A small image denoising autoencoder, trained from scratch.
Model: 6.99M parameters, 64-pixel images, encoder patch size [8, 8], encoder layers 6, encoder width 320, decoder widths [64, 64, 128, 256].
Training: muon at rate 0.016, 9700 steps, batches of 128.
Rows from block 5 of the encoder, named by matrix and row number. Rows with one number belong to one neuron. Each number is 128 + 24 x the weight over its row's rms, rounded and kept within 0 to 255. All counts start at 0. Numbers have three digits each. After the name is the row's rms in percent of the matrix's.
# fc1: MLP up (encoder.blocks.5.mlp.fc1.weight, 640x320), inputs 108-143
# fc2: MLP down (encoder.blocks.5.mlp.fc2.weight, 320x640, transposed), outputs 108-143
fc1.19 090:114118100146145092145109119164100127102125142158112121101143134127107135142140116112108125129157131124122091
fc2.19 142:129105120116136146123120108113125130113148167113103144155128098102154161141127092254147105138114120121098098
fc1.20 080:109131103168128121164161130136091156085103101082095119146112130134139098146142166131123129133110198113094106
fc2.20 066:105147173119122138120177112134137117087109090137139133077134126131127165135131146097120137145137153141128097
fc1.21 099:105123123153099094186104124126124150083135148144143130145126173142083120137141097108161111145112106120141147
fc2.21 089:109121172150124126127190177156110153133142132081150159141142151136146118151094112127104159128127173122133137
fc1.22 103:148097113153104057128094159125120115140127107160156109134155166139131066094103123116121120120116118126136117
fc2.22 082:148108128135131135118156122147098158144099126160126145128117148132120080075156133142132074150138159121165100
fc1.23 082:180128140123137188126161160094144134135102116122118121128133131123145117095107095101142105104096126136130179
fc2.23 065:115075139167126160127107109148156138126154151136141123126125119122109079113158115114139134135123151163164106
fc1.24 077:104146113163139103104126131103119144049109134143132103148137128119113151110128163114159107126120112130132122
fc2.24 132:127133091138147142185111130165120105095153167108148127095137160140092140097145169203084125106146135109140168
fc1.25 073:075110128128102126143109120106112110113116117104123138133142152104165089107090132122116147070102102108106149
fc2.25 095:119162100118133111147141133131134145144094089145102129121132142172118180156092093172097149164104110086105133
fc1.26 089:164128124111109131108118146088153099133099169108092103172121141100143137155100094105134139123167130151131121
fc2.26 065:169084114113138138124147133126140121161141122090174144130107145120139114168155128122136144100120127131115151
fc1.27 108:132174099123142163098150103114124158131117153093136117135148102115172085108114096140098075150092085125128144
fc2.27 133:092119149162139126137121120126107122098142156112124143148152106133103102131126110137176066128141122146150102
fc1.28 063:103103140135114143131119128110090156152171198122070129160116158122123104075126149098157128106088096132113116
fc2.28 053:182131130091085106114114104154148107130139126115124088108110096124124166179107143005120100122113099141136136
fc1.29 121:154107109105112127087120087126105122146119141135164074124133094130118128159132128130165122141111144119121108
fc2.29 087:136155126142135112120118172113084125161113095124103138164142175147110126134081110145114130141130109153113131
fc1.30 106:085128120118118224123126129124102094132128149132127122141140164105124131114101100119082138129141103155086156
fc2.30 082:110111148125129105131136101137109108104106166143151126145090136113127115117139146140105137123153121134157131
fc1.31 090:167098130137133151087127115129118152151102188129071103194138144123115127081118155134138110143106074121105165
fc2.31 062:137127141137121147132106109149103073163061150148148157082128134150130168156149158087131102124144125115146159
fc1.32 080:151135102125107074138136168109077115116109079126092102109154111133138139121100137092208152128192204137088128
fc2.32 071:127107098163115131146109139086107191136093101119191097164129167095144161172127099165141134118119144139128109
fc1.33 075:106140079114126136110145104133106117164091141123112118145135136135122097106117148116133143137094127099127138
fc2.33 106:140115132105129116111102127157131134195125130146136172128093150087129126139137151154112146163124099138133113
fc1.34 117:124157113116123115118159105152111168136121108111121133138172116115161125150124117134114105132128140130120134
fc2.34 134:155092135130118143124114152124116135108117122129155083054132120119108157129156128175140102148124146132102094
fc1.35 095:155126113122135047113130167136128117121141114112103162133124069137121161157092153116080185108149095141134194
fc2.35 072:140115108129148125158107161084120127188136132097152123102131176130149117164120113117108136146113112132149148
fc1.36 084:127112138123120141155137105112142185097119128163170132122113108141134159090148120142175107137122171135137112
fc2.36 099:151139134113103154113151101130118114034111119141128148085155116122131155101124138158133142125106164126153148
fc1.37 081:143114094117109170127139115077140103103117151129125116145141137158132151131104161128137109145105127150083131
fc2.37 049:081149118072135116144114149150135108106073122136188115154124114166130181115115158081134125152124139139144141
fc1.38 109:128131155139143128164150144114125133078088106126121098112129101139107153141137143123143155123113095144141122
fc2.38 062:128143126110115146102102077154113129161159141120111118089135127110117141141112125053129127096125137148097116
fc1.39 109:133138138114129125115097110173123178114135115151126111115125119149111118137098109124124171149105138119137134
fc2.39 084:150123112114148165123163102113150103129115096117115138134078130113117101171161089135101143125097109104139127
fc1.40 135:163097144085103118126175127123091136197129137152130155094144120145148148111141129130090112125126131117121177
fc2.40 088:118155117089097153140121131125124124167117129112084145156141110151101123136131130126131092091115112151172152
fc1.41 092:134110153124153129154111111122134161115113129135110124121118083090138106120119101141138139134141114145119151
fc2.41 096:114147103149152113107136170094112115154121134142145108130114080111087134117165165166122131141073114153170151
fc1.42 118:121174099172113171110118125105120096100100141144174141131138136137109135114134115126120118099063139093122129
fc2.42 092:120121164163104167163153146153104144099027123145084132116146145119124106084113102183141128125125095122124137
fc1.43 090:122156134087143065148112122121113099109100120113125119099125108121158136165110171107142082122138157073127095
fc2.43 072:156118121098116101153087127156126111089144128090132134133148110117094145116142105180165098154124118107087155
fc1.44 104:110140083125132187114101135113108122154113118123079159138133114172099074150116119114077136108119130121159147
fc2.44 085:122133132119125074146130130125127072177139134117143145108130115155115110154111138155143144146110156108124129
fc1.45 113:124103169122160113125172136113142120115104119129145094114155133149141203163132095120154127140123106158155091
fc2.45 079:127142099144155133164123098125147110157148127125128087145147121109100177151090101092145122125137095121083141
fc1.46 093:116122143148158104166130126120118137117058124113139128129143121126122139118139127104116135142121205122108125
fc2.46 127:121130128148123140123143122140098172080094117150112150098150132117124121139117147159153143168104119116114075
fc1.47 078:126136124157145144112127138106104136114128108132134145114128144114136138121116127110131128102063146142124095
fc2.47 088:127128151119158103117107134147112143126150131131093131160128130128094161153107149137105123149130111113118111
fc1.48 102:136131092109115144092131113120118135127130129129153140111123144118130091089132155131126119118225102146124162
fc2.48 090:095140173138126179151115128124119113107077103132128130130131128127178096136113148203114117157109132137126169
fc1.49 089:143087104115170124119121142142145126131138092126132150089138117119112150137144163133146138128101118109117137
fc2.49 082:089138141116113104114139129136090125147150122099168127147142117136121135163122167162110138131122053128109159
fc1.50 070:098125152111143109091129140116098111145101164145164128125139076128118118147136166118157071118127130091095149
fc2.50 070:129086120132113110145128112148105112152142130143127159119102116144180156201109115038101128133171128114113136
fc1.51 094:123090086162099179138099137124143131153159143075125149131108101109131124141101134145157161126118126148127108
fc2.51 113:106148175116123154143150133138155136200115124095123138063123126138153159139123175134108115173160155170127099
fc1.52 086:133123155117110113119129102097140120101171100125108149101110126145142150106092160097134158126114115116122098
fc2.52 074:125127116098088097123116142096114125115113062141110138165134123147091175116120120146159111123104127095138103
fc1.53 083:156126123138111108109105119105109122094126170162114175140074158106135141088121113162057157110157135123122127
fc2.53 077:131126167157117118162170113164125099070155122159147080120154113118138117076149099171136131127145141138091111
fc1.54 082:159110094091117155157110112110106150133117079115152096117125137140108158145147113127138138163117127130143149
fc2.54 046:115128120130120100133131136156166147125096127136138138107082080175128156155105153102107112148139095121150121
fc1.55 087:149105175123096136119143151140146127123144167134197124180139139099103138118134143148136112122126138146117133
fc2.55 087:128124083173115118161108132132109156141115108154091122124160133100132133146108134133141150119156109123136099
fc1.56 083:137146139135142168124114151137102099128166171171159114151122131156166074134135127096116110129145148117129141
fc2.56 103:141108088147134111146160131129122122081160178169068145112168110126121127158126095174099132163121117080142119
fc1.57 083:110107137108138102123154100166158113105106120128132115112131129134167108089122161108134069114059144099143122
fc2.57 104:116135098082138107153126114085090136094104131112105137119161127125113104181107157176124136120119097089127173
fc1.58 085:135128162142074127070111116128117142114111149166200094108120121169114153124130120141202104151152134095153116
fc2.58 069:146133074138147131181139119176136127059125119103143165127094133170135122150098112116089136134132079105153132
fc1.59 072:089116116138142121137160094141177125120097117137138090157117135126149143153142111119164122149169090128142099
fc2.59 067:109095139171122092117137154141128096106064085092140119122126124173142135115107124068114132089170129115140108
fc1.60 100:141140151098120123132098143154119136154110135110118104119109153114147083134140136133127142153100132122107097
fc2.60 126:155133143111108137133104143161125128165151134147131150177096149105128163107143125183093119134137115137112145
fc1.61 090:146138130178129123139103126152149159130132115130135144110123130092150114131102124126169140102172124167078139
fc2.61 064:148115098147165106148158127127153115147103120122110102131107125135119123166174138067097107124151090128162137
fc1.62 108:107120107125125111150130087140162179065135105088100142123114137148140083111127158125097105133130127105106081
fc2.62 067:112132123155128151116103124133140107070137124118156126084129129179125100154155134103141185133141125120128169
fc1.63 075:158117145095109143136144121140106110112112147155140149085159151156125157107133110131072120099146111129118173
fc2.63 094:085133136117116124098156153099121118138169140093098141150131117166114157136138136129140122136095125118145116
fc1.64 078:166129141157100096124135144123134100120094159108164125119135138133106086138137111079207132158094161128123124
fc2.64 100:183122102170117137135155167163122145157152107135075134112146142134129130114127107168106134141151163138119098
fc1.65 098:115124140148108112088142112134158160145081136136136146119116133136118103115155126137100123092101113126128069
fc2.65 087:105124144154164139124145122134124145134077108179132078153125094143098142154103136124137148180136096127133060
fc1.66 074:120085147127101071125133192131140165116163122162148148131122125108152130132106153132129091132154096107103112
fc2.66 082:131145123134157143115108125176157142143095141129120131125155145123105183143129131077116112163156134147143095
fc1.67 118:108121122111127225117101127173075135117131118104125104115131096120123075108142118121136102135126152130119109
fc2.67 089:116107131100135075136147160167150128102204142118132116119151119116143117115137133116136128108122150131133122
fc1.68 078:093139140128127123107117126115124190132134137152126122110143140150115139140122126108155130092142137128116136
fc2.68 087:105103128168118133145171142144134106123167131116125136130160119110113093121151156164106100153152139162154124
fc1.69 090:071105103156111070104121108112144117169152103096103149138121154136111112099126125097095155151166170162140125
fc2.69 066:145132118117173130137108119145133155085159107131171097094123145174101131155154143111106130140144184157109153
fc1.70 052:187057120095127132138084118140135142135120163179133130173135161139107075090152120099166128129107155092141085
fc2.70 039:141126144157094107129157098105130111127103099170111146124142145148125093094177121000140121126153129099137133
fc1.71 076:128150133128119118130122112129126135137107109158104117102090134143132175143135168137111129128088123117137115
fc2.71 060:124137073102157149104130106143164134110162139111180145124126114160109132142128110106160109093138149156155141
fc1.72 068:137131153125139172145139142128116137114102141134125136132093094101092178127099150134150115162107117137101142
fc2.72 095:088121136117145109095154121141144139075103157095129106069138107138145143135126169069139141093135127155137117
fc1.73 077:125134133134126106112101129093128135120162149129159142122155122147148105123141111141089142159107166084162147
fc2.73 058:118113149107112111134126164118120136129100138106107115133147116182121132110134157189103116090111162090163139
fc1.74 082:150089147153134094121151162122151131132132128108104092127130166130116142108137139129167120136133097159107094
fc2.74 083:118135152147134130126114116098136143117119090152141102167106096139153161130099133141089143075142111161117101
fc1.75 073:138132132080135098141150125123120089098098125142149106144094119121081110098123152113148090147077137126096155
fc2.75 061:129113134143127178150137136178112156145100087163121151106106146118152087111114145087142095184090124128110112
fc1.76 100:130157147110078103143120144110083114119114165101070110140111134124125072145160120119109188148153116130145111
fc2.76 067:103118103096153142108115112155089099168114123132149195093102153118108114147110157158163150096121106108129115
fc1.77 094:121113128175166087134131108122140139117118132144102127138140138105129187107120122128152129138153111101097134
fc2.77 096:165130072164183155117120110126098110113129174117131130140134100122124176158143172139148112126162118128096151
fc1.78 060:051121102165124128077168142105178117086117147099116192163158120118106152145109162136129108116141110104118098
fc2.78 079:118118104138167107145094137142117097104097156147158112121125141166117163180094156163122122110106130086153122
fc1.79 103:156141136155139128124135121080116135135141119154154091122173194133106172139138069127121139135114163137133125
fc2.79 122:146127119148133114114141132096072115130146130116159128107133165107086154152116128145163091106104146209152086
fc1.80 088:100130119150124123125141115149123154086121081141081158144152138149136148167159128152111112130111126155119123
fc2.80 082:079124170141152089074110109161091096115121169130180122157136163140116124199125132105154145156125137160112119
fc1.81 076:137099070128119140129106145099114103111123145158128112169105137124138127111141124135108110101116110154127121
fc2.81 106:138162158129141133133150117147140140133172157120142117095138121113139115086131133140151128135152126119087124
fc1.82 069:093128172174117087120145123144149146102105141130117133147098106165148150105117108125085153157168115134120101
fc2.82 060:159115117177126127151122128097120120122121122121144128125166140121159146131159114066105163131069138138112130
fc1.83 088:095131103122102131132140113155162131125114107122151144107128122121117086121129143084118102129048148137092121
fc2.83 079:096095160110112127146149190158105185122155100112132122153115150131119105115141118114151158138108163130167136
fc1.84 094:095126072119123074150129110139148109138142154157120153153110130104114085106144114095136137113164114145124104
fc2.84 065:091145180111139128135136116132113130131125160095136111140130145086183071128097139132114124142141122121127114
fc1.85 089:119156136103142085130143130130138142076132144125097112129131115175125161122110127109164177112164108132144138
fc2.85 084:141087109125101172146175127145133116113166151142129138125107118095118120118110155130121088124092124098129144
fc1.86 104:132117138137131196144092135146143149104128145148086121115117125150088154155122122144137173147063163121118141
fc2.86 067:116118125115120135077206148115117088098142119111122137122103136105112104111155133130116147116120151154151144
fc1.87 090:195140108124116127122111107087128165096109090110196143146154142134108126148133084129108160121155100111138096
fc2.87 078:123137157154105145142146153100120165108040116141102109100133147170149107175111109165138107153136158149133109
fc1.88 086:126149132115094141066136119117122147098163106142118107121116151134118111126125134143169110133120061101135113
fc2.88 136:116112107103149130165116131166125150103161118118141124129133102134128147133118158107106120171138091120133100
fc1.89 100:135119118135164123127112129143115121122110122168187118109120145123102143117091105126184108118092189144125156
fc2.89 068:156133161120118133133156125128126125120137139120096142134135156145102081114160093114124159154123173173154140
fc1.90 086:082146138141166054151136140116152133127127135104186139123084116132131151183144146136124128137158121112136139
fc2.90 072:127133119156124125130128115104112142094164124121091122153134124120175139129140133128084186114117098117134145
fc1.91 076:111123160186134122114122116127172107103112130097127141118134116133107081143136114136126106152135129145138127
fc2.91 143:136135111174149133148142134147114117052177142114129127124170134145142125076146127172134105131127138147129137
fc1.92 111:179117031114131133160121100139143135175143088115108119101119086174123145150140143134164146132109121117108143
fc2.92 066:135151162115122112109109141112136128131119072124146145164137159100146089144147164093107157120126144142126123
fc1.93 102:143124149166134142141100118109142148118115130168117070152147134139110088098126094134115106139104115111116207
fc2.93 139:121179142154146113131144111141135103067133115142165164130150139097127122089161131130114134160134133121141129
fc1.94 076:120089119118122056115141117103136149135122088105136112110146120143131142097127122103177144160147124149114108
fc2.94 067:124148138151114130142165120115142147071106061127148112093090139144095121139105111138105125129123138106111168
fc1.95 106:129066128120108111116104163132125155187131139130114141150124161124117165146123166131162198102143158115119150
fc2.95 130:130142135126148176146163133102138157186109122141152130145124151130167119136115147153108161138140140134146131
fc1.96 114:122096132128123122118143145090129141102153134111121122162101143105098145129125139116151148143140140104142141
fc2.96 089:108176133143130147118151125167184119139121103111146152126135127146104135126115155150114162113084106096116143
fc1.97 080:129121119162114141161127124140117170134157188121155093145128123144145076137111102139112074120161137070098103
fc2.97 074:131114138144148130081151141166136102166167187127108151105119130131109103120136110059112115142157148118113120
fc1.98 100:101149112123110081111153096131131137164144123100103114138121097091140137110100150117141117139159155133131067
fc2.98 086:164101144134120142114106095151155142173161170099115129090110116109092155136158166134127102162154138107097131
fc1.99 119:153142122110148133135116104130111195109088127116116100124144084131151109103104108134172147129093150106112177
fc2.99 088:144131161157107148155064116129101165188102171130118124136153125154095119135113157134072103150127171124119132
fc1.100 078:159167106096124122119189092181147124146154116092141170111162127135112096126141147134143149108124127111135128
fc2.100 068:163131135158099162113113170133143111167111150127155100118084119155095149125154138109060179094166164120125135
fc1.101 086:161133127141130104123102130134099158102126111156111150138127131122107110120123163093107111103104099118129086
fc2.101 098:100115144132153127114134114154094108086138138106113130169127113128137120133118131158169076127117151107128099
fc1.102 119:123101081129113151122121142142138081115111126101148136144125138107154138172150126121191142144174129137138145
fc2.102 105:152144167143198111129134131140134121125089166105110141068137188124161127166100163151099149134178156143137112
fc1.103 091:156157145124149122142114134181106127117124137162160091120128126144117155107133142129094128128122112090137118
fc2.103 087:120125125137147136117132149157107096135105140092120163159113128154125146111136119121132120135161130079116104
fc1.104 092:121114141148104139129110119098123185178149132124126132131100110132136123127156110122091143124125142178126131
fc2.104 065:143119129146124104126145136114138114175116129136112141140107168126105085130137104127090163148147113123135109
fc1.105 107:137077131116118135113093144130111114123149123113127109116121130118126144122138134124163156111136082086166109
fc2.105 083:095119147145160133162078139159098113169175133143161125122158136115107116154136168134120132113098096092127139
fc1.106 121:124151137130167123144142142113108136109140101130139156155135122159097119127139167126156117120118126137149164
fc2.106 060:140152170134134119115110113141125135087124101119136118121111112106148131159116133116110104110149128128131185
fc1.107 107:146131148161139121136124122136135122110125118085155117146066106147100118180145156141114128109134135134132118
fc2.107 102:191177081109128155139113113095132138138091110161094149148124131108120128118136148139136141117161114120139144
fc1.108 079:118136114147125120124132148144134137125124179092129139100104164163107120108134155187152080158129104153139159
fc2.108 116:120151141125094154113141135110106071097108096134114101145128122113104121117110095049109099125082120123125145
fc1.109 106:159117151108132140122126128131115147131156106155159082118137090097142118161125139161125195140160139120082196
fc2.109 096:122155112144115136130123126148128090146147127161119155107091146087077143137118141146075107131161110102135090
fc1.110 067:133128139151143119133134135131128129085183135126120107113153116118112142146135149111115164104124145125101146
fc2.110 097:101115112141155091113139128168123120082205193117139117155162131116133127109139154112149168122122146137129153
fc1.111 104:119100111159135137136096125077103134123132108094109115137130142136135164128146106112170127129186109123159115
fc2.111 086:133125121138180093118172110155115079064138127124156183059155163169144157154096121146129132146125091107128115
fc1.112 085:130117124128142125124144134127123110112090099171147129117108116117181110131140154116114100145147135104083165
fc2.112 104:136125163114093139139156155144125160133142098121096128143142136127111154120136162166152149132116147077119105
fc1.113 082:132139145142168104107123144103104117137092128133145128126154107133141104135088109065080108102069163106089168
fc2.113 090:087179127115100114135129135142148115166139147102128115095128132169127118095113108174132125150128164084095126
fc1.114 091:154119097121143141155136128144124117087145127121098137119148135152135112113103096126168126160114158104098190
fc2.114 061:094157150120109104120142090153127086125104129108138117146127131127128124132151134100137159147121167099153134
fc1.115 111:155112130099129111128103148139091135126116117161132113119110113150116122149174136118153110137158133122147118
fc2.115 125:080140174110124071100133175140118137142138120102120148166168098164123136133113147126128088106085136088120147
fc1.116 101:127176067157101058144168115158128112131121124126132147103141109130134141126116093119156183131171129136138125
fc2.116 065:190103123112128120154146142121121136165127113100133113165061144143132110135137105136072132152118140108145133
fc1.117 123:145133134092122144139152149133140114142154118104118147094130156120157108138138110143131185144118112122120123
fc2.117 080:112114123117157118112113153187118119214142133128138101121135136121148109118140110110108118133144147117133130
fc1.118 090:146066117116146095117116134191108126123133098135102135123146132150116111177127151112123146098168099132144107
fc2.118 049:143104117114126120097117110155101108143124144175111133127083115125153083142121159020128128133175126144136150
fc1.119 088:126127113138085143149161133143120114103110106151088139113157125120109189138148116129182122161116113175156126
fc2.119 089:161138125125161105116097137103094140096130166165116144114141153137131153167132131150129137094145099138125115
fc1.120 104:153136131107126144088138115138116159167162175167120102154110114110113088089125113110150135134099129141116095
fc2.120 059:147115100176159124154103091169156106175140176148140176101133123106123127142120123113136143118135121138131124
fc1.121 109:148083154114134129142103162128115108186124148136118149091111166137111163127132147141111145103144115116136144
fc2.121 124:114140128119108130111139129099146142161176136121081141139144119129103143139153166118110103102111118133149118
fc1.122 078:099127151100117139158154081145106136158148100082132165153155114093118102106135111150142099118112183135142118
fc2.122 099:112092138129134102125125127128145093126149143138142128113127112105158140187125168192092183137149151128116146
fc1.123 096:114089107095161150173094126129157148139123107105141152111109133133101140092130144136149114133122131108123153
fc2.123 073:082176179120107144098161125149121129115133096141156145110112118120113161122128157138062120163105146128119142
fc1.124 082:121189098147086125125125132141139153154127130146108084125125110110173067114124105141120148152119083103119103
fc2.124 066:137114147158209106159080123114129118154132124146145124127138144142135122116141149096098125099145141107116132
fc1.125 117:062136087129132118098122132132107142127146198124094154157101147089120096070134119123130106120102121177119135
fc2.125 128:102116162131146166153124125156107101110115137149148113094101116098151119084110144163130132137136109144126146
fc1.126 114:090146133123100119144118139131146107122127116118105127134108149120122083135137138117119125128178176140128084
fc2.126 090:138086118124164158113111108182167106116131128115144145101142143172111118127162117152130133140134181115112098
fc1.127 099:102117168129143153124106134136127136181140152138135116109107138158139148149101111150125103121075103120125160
fc2.127 079:108126095160113109107100159095132105185113156134120127123109153147115179152132156158137120118142089113142104
fc1.128 095:163124109087127078140100115155076141119104118116119124140159101126153129171137138123134144105163121130112109
fc2.128 080:094138182074100145071178142068136097118103119164131139146113127124113153116114154122138107119133116117099097
fc1.129 100:117147164170129090137145085112131138122134131160156135124117111106161202112134117142140119114153123161080130
fc2.129 081:125127077145115168112117124165105125145134159089148104119154132102106106140128135106182161128148163140112105
fc1.130 112:116115133123121116145130104135148131141170130145158130121130136110145208109117125138169136174107130106090119
fc2.130 090:144125058157156129129138107142160118154152183120108107113139156145118122153107140146129111149145133089101114
fc1.131 112:137118083101142156147084125127137136098141141128085170099169120142133142135136100132141154141141135153156059
fc2.131 075:106076113130177138136116100147124103111145154119168093145167107128116099146144118137173144167139123141108128
fc1.132 114:147142116190142141131170147120161136130135139136114155129143153147150173115110112125114122145052111149138091
fc2.132 085:166150117141148150143102112173107096061169131125121129127108169122081114098164115160163155115129109173153097
fc1.133 081:135114127149105106120159153146108177136179132105109113116134117095118113134108120149151136125081113142120117
fc2.133 094:101123126158123134108075121165133099152134136138151146126128112110108140148132123022130106144137138164133095
fc1.134 088:093119163149154143109145140152131122151079103092188164072120115126122138138147119097172142100149167118164144
fc2.134 158:167128077162128130156125146108130158122099107113139116150113136140173120108132130225097111136144137112144172
fc1.135 268:135127159137081147055141134125129128100160108122101119125128147139122132118128132140152097131132067089140139
fc2.135 393:126128112142122127130102135107158100151136147150128105112119146101152113103125102137137116085152166133103195
fc1.136 076:165077124138104119113146168102133113071083158118074091145156141139107105143112118118184100127111103127116055
fc2.136 061:156125133099120124161130112174082091087098096126140150139119151159163099153117109102064119135137108109146119
fc1.137 106:167158114117154046141135161111160089130094172139116141118097150167129112145133120124150130097186149115142157
fc2.137 070:124086072141118118093143131145124126138109182094142146121107137131116124149125119130138131132190134112147120
fc1.138 080:145125147118081104116150133113122074133160094166130102133146132150134125121136140129105156131156140146139138
fc2.138 082:130140121125117095126128099101127142149102107140102124162168119147134105102137152150141133095157121103143107
fc1.139 067:118122090131115130136122147134110145089107122142110138142115142142139122113158100122168111114104094148117109
fc2.139 075:119163181116118130128132123145133147124154150113133114130136120126116107105126110073122154142153144142097105
fc1.140 108:105097104167121170109138149130123137166134163096117121149068150126140097059144115150109129132164101161127102
fc2.140 084:097131130131105162126134165094101097129098088121140099121119114119163108056125115088139140116134160139117115
fc1.141 069:142125143186134104104189145146095135120130123123124153177113131133122124142153096127098100147123118104058112
fc2.141 067:121117094157156146131124131074128124169090140142139116086135148128111125117128110101128138103129164089118150
fc1.142 102:092101133120123133156122104112174145125110168176114126135126148131114090134120125116106148139152118120137075
fc2.142 149:123157148101099147164142134133108106131121086129133122103136154107120120143141130255105147120140111105116107
fc1.143 100:081154158187154060124129127153107127128094124129126141110139095104108112135092116120134123111095116124116186
fc2.143 057:138150107142123146122163146138151131172083096116129144112121156154099121148151133094111161159120152105101120
fc1.144 087:150131134065120148144132142104120119097168156132126125123101114131096148099113157122122093137122120140134171
fc2.144 102:157130109125086114162157125117092100089181159134140130120079125105107144094145149123131087137131140125143140
fc1.145 119:130104148134139137110132135123096197125158118124084168101128095130121102095122119133145147137066154136122124
fc2.145 103:100122124154132174111164128111114128150108130136160126104100096127079120092147160107160094116107129138141115
fc1.146 075:146149152148134115141080141153114146123151108126115142118122132144127135128105140120138048125116130202133106
fc2.146 080:093126137125123118118150145137141101066168126135156131133087132115124136163130155102142059124141118146135100
fc1.147 080:206118114111130164153121091142100110115061127167145109162107148158082102171163101094156106127137128121124125
fc2.147 104:089143126119143112128156143137096153116100137121122154094098135163108150118099116162113142151136115108136128
fc1.148 085:187142150132143154150108124112121100135132136113129110082118140155128122152128130131063120091135111119129117
fc2.148 063:136139090151108096150118137156133137098123141158097128138152163162140108127127101108129126106161147096142102
fc1.149 082:088113112131113141101149130138092147195117119119167123120129152113120149095133135137087152143176132127127132
fc2.149 054:115165169109137064107098109157129095161143146119160128177160127108140106126163126080150121131129159155165116
fc1.150 144:114108116082122145166156131111119123140143123128136125132127115138118191136139111140150148146085143147110172
fc2.150 119:093154158119141143119157161111137097061098101135113116150115105113107128160109155110130141145137132107148132
fc1.151 098:155128146108125082126172105144106106200143137106101110131088139123097131160149113129166130118136146136113110
fc2.151 070:099121122155160160133138163161133135212149109153157143154084106142104126119086128156136098121125116137149132
fc1.152 077:160094093143154135090131152151105102153137131124151145163111159128094139104106152113155146171148133157104155
fc2.152 067:143150136131133151128160072141157117166100153100121154166119178077128133126113144085097135125136168122091117
fc1.153 103:142178166094106141131146153173103117160136125179100112109100137142094143150152144128155141141105149136123118
fc2.153 091:108111067126152138115138146141109094141165165080140156112139108141130144101081151124119140106104140157133141
fc1.154 106:114154125101113133143133163157121088124161114103141163112147119126093113153106156102138114087117160110117111
fc2.154 123:117132102113106127084124127139130132130158159102100106164152136167130114130154172206157138099155090132130124
fc1.155 074:077060090142121128110155136127115108171130175133136067162146136140132144127147123152121119111127082144110138
fc2.155 072:127164152141160137147116145102130109128086162129124112098132147110127145128125137086127167150151095118146160
fc1.156 158:134123125172163123105145128155153157096127148133129143095135128121147090111127181127150135124124129000135134
fc2.156 188:122119137118126161093107126166088133130165111112165138108137153134132111130116134126110106117103129130097158
fc1.157 080:114184139155175177102138119151103119154144117118125153122121143124154085136108137130090114111121095132115113
fc2.157 138:137117118128156147157108138129112111160179162105143088143103134135128104109117130195143112109124110148158134
fc1.158 123:123138115138115147090115147128084109133070129117114145120134154153138049129121113119089114102132133152164105
fc2.158 106:132104157121112144095141134127101163091048130134111149103140166097119082134125166100123118147145121130151099
fc1.159 101:117090158202149075130132088121126164118134122142167148117116113112150163097106128134196142120134117109077128
fc2.159 077:113152068135159094154085118120144125108120157107133105127118091117092129117107139113134146140126116090135136
fc1.160 100:122129134118120120124119121088111141103097122120139111137127122148123158143135073116191107121132095212106119
fc2.160 089:114104137079150116169136117157156114089099122149114121131131098134155114124126118126126108155124136109180116
fc1.161 076:141141116109124130126147102137116149130110118131116138126167113147110081155134125099134074163108120117142154
fc2.161 119:156116111129159129122126144156122126164135139130149128085131078149112091107140134181117131152128133120145155
fc1.162 131:081113091129134130116131131120159108105081094120143121135098098137133126210145127128122165120135193127146113
fc2.162 105:052122139087123139130155112132119171116087128117149131131109100135114117143161138095139121124121124120139169
fc1.163 080:141129113100166159120121144155116087130121143118157144104134116137101110138139127140129156126202143140123176
fc2.163 081:156109120114172122092135117123166166127151151123116103164151119140119139123155113133114159118115105193115145
fc1.164 091:111169140134110164119165139127140142146142172144131135168110095160142174114101171155095105081161086124140140
fc2.164 086:148123085135117159125090103113113102196104145094120116083106108098123176149139143113124094135177148144116120
fc1.165 093:152141154169119096117166090128114136117102148144085125114089160141159107108136098126072095097104129149145126
fc2.165 079:145169108176158169160118092125137134126118146135145127126109118107136138121101112107135104125120121125112154
fc1.166 082:084155111139132115132138127150092143120122100118118133100139107115103129173139155125148099107113099137129127
fc2.166 121:144093117127182133123076113139120110157161138127140147152070125132157156167121153176130097129140083137138144
fc1.167 078:106147129126097127124121102101140118135129148114144156142129132141115056135093156131088126123129091138089115
fc2.167 094:138115130162166146120096156128107110118148142128152086171138102140109151098130161177139083138114081141137162
fc1.168 120:060127152128133104116114131136131144166147148115092126127132117145146146103101124127069129113150137141126062
fc2.168 104:116112144145121169117143126122127104180119146080144108125123140102144142139110129169133141118153114167133110
fc1.169 082:150123156133139129151105156126114144115138149175094150111130175137101114154143155139116112124149126129095175
fc2.169 094:142095124102084166111139122162138123121147164150101117129131142128088102155140153166118154112132090107095164
fc1.170 096:120131116069162162148145103148130112181158145153145137106119139118098175103129121131091138168108140122154136
fc2.170 066:106093182109140123069112119117131141128138104136111120138134167158126146139123128132157140146146112130130121
fc1.171 101:117130139119170110170169126167149123148141151127115148130118143118135130125115105140147147124133134108093180
fc2.171 083:153132081140130102087114124135110090177128192106126097166136127089134132125154124110156123094143132117138160
fc1.172 076:115154165148116048141112155161141116123134142136163137125149112118119110170139125152117150113153171122107134
fc2.172 072:136113095094115104143094125153136141176149136090125169152136130141099152146136139101081147137141091114139140
fc1.173 128:137132127192153123105146118129145159071108140113135138097137126125141088118139168120159145120131097000135099
fc2.173 127:114114150138124132128094115151093145125137128143165111116156133130116109134127116127133146104108133120113155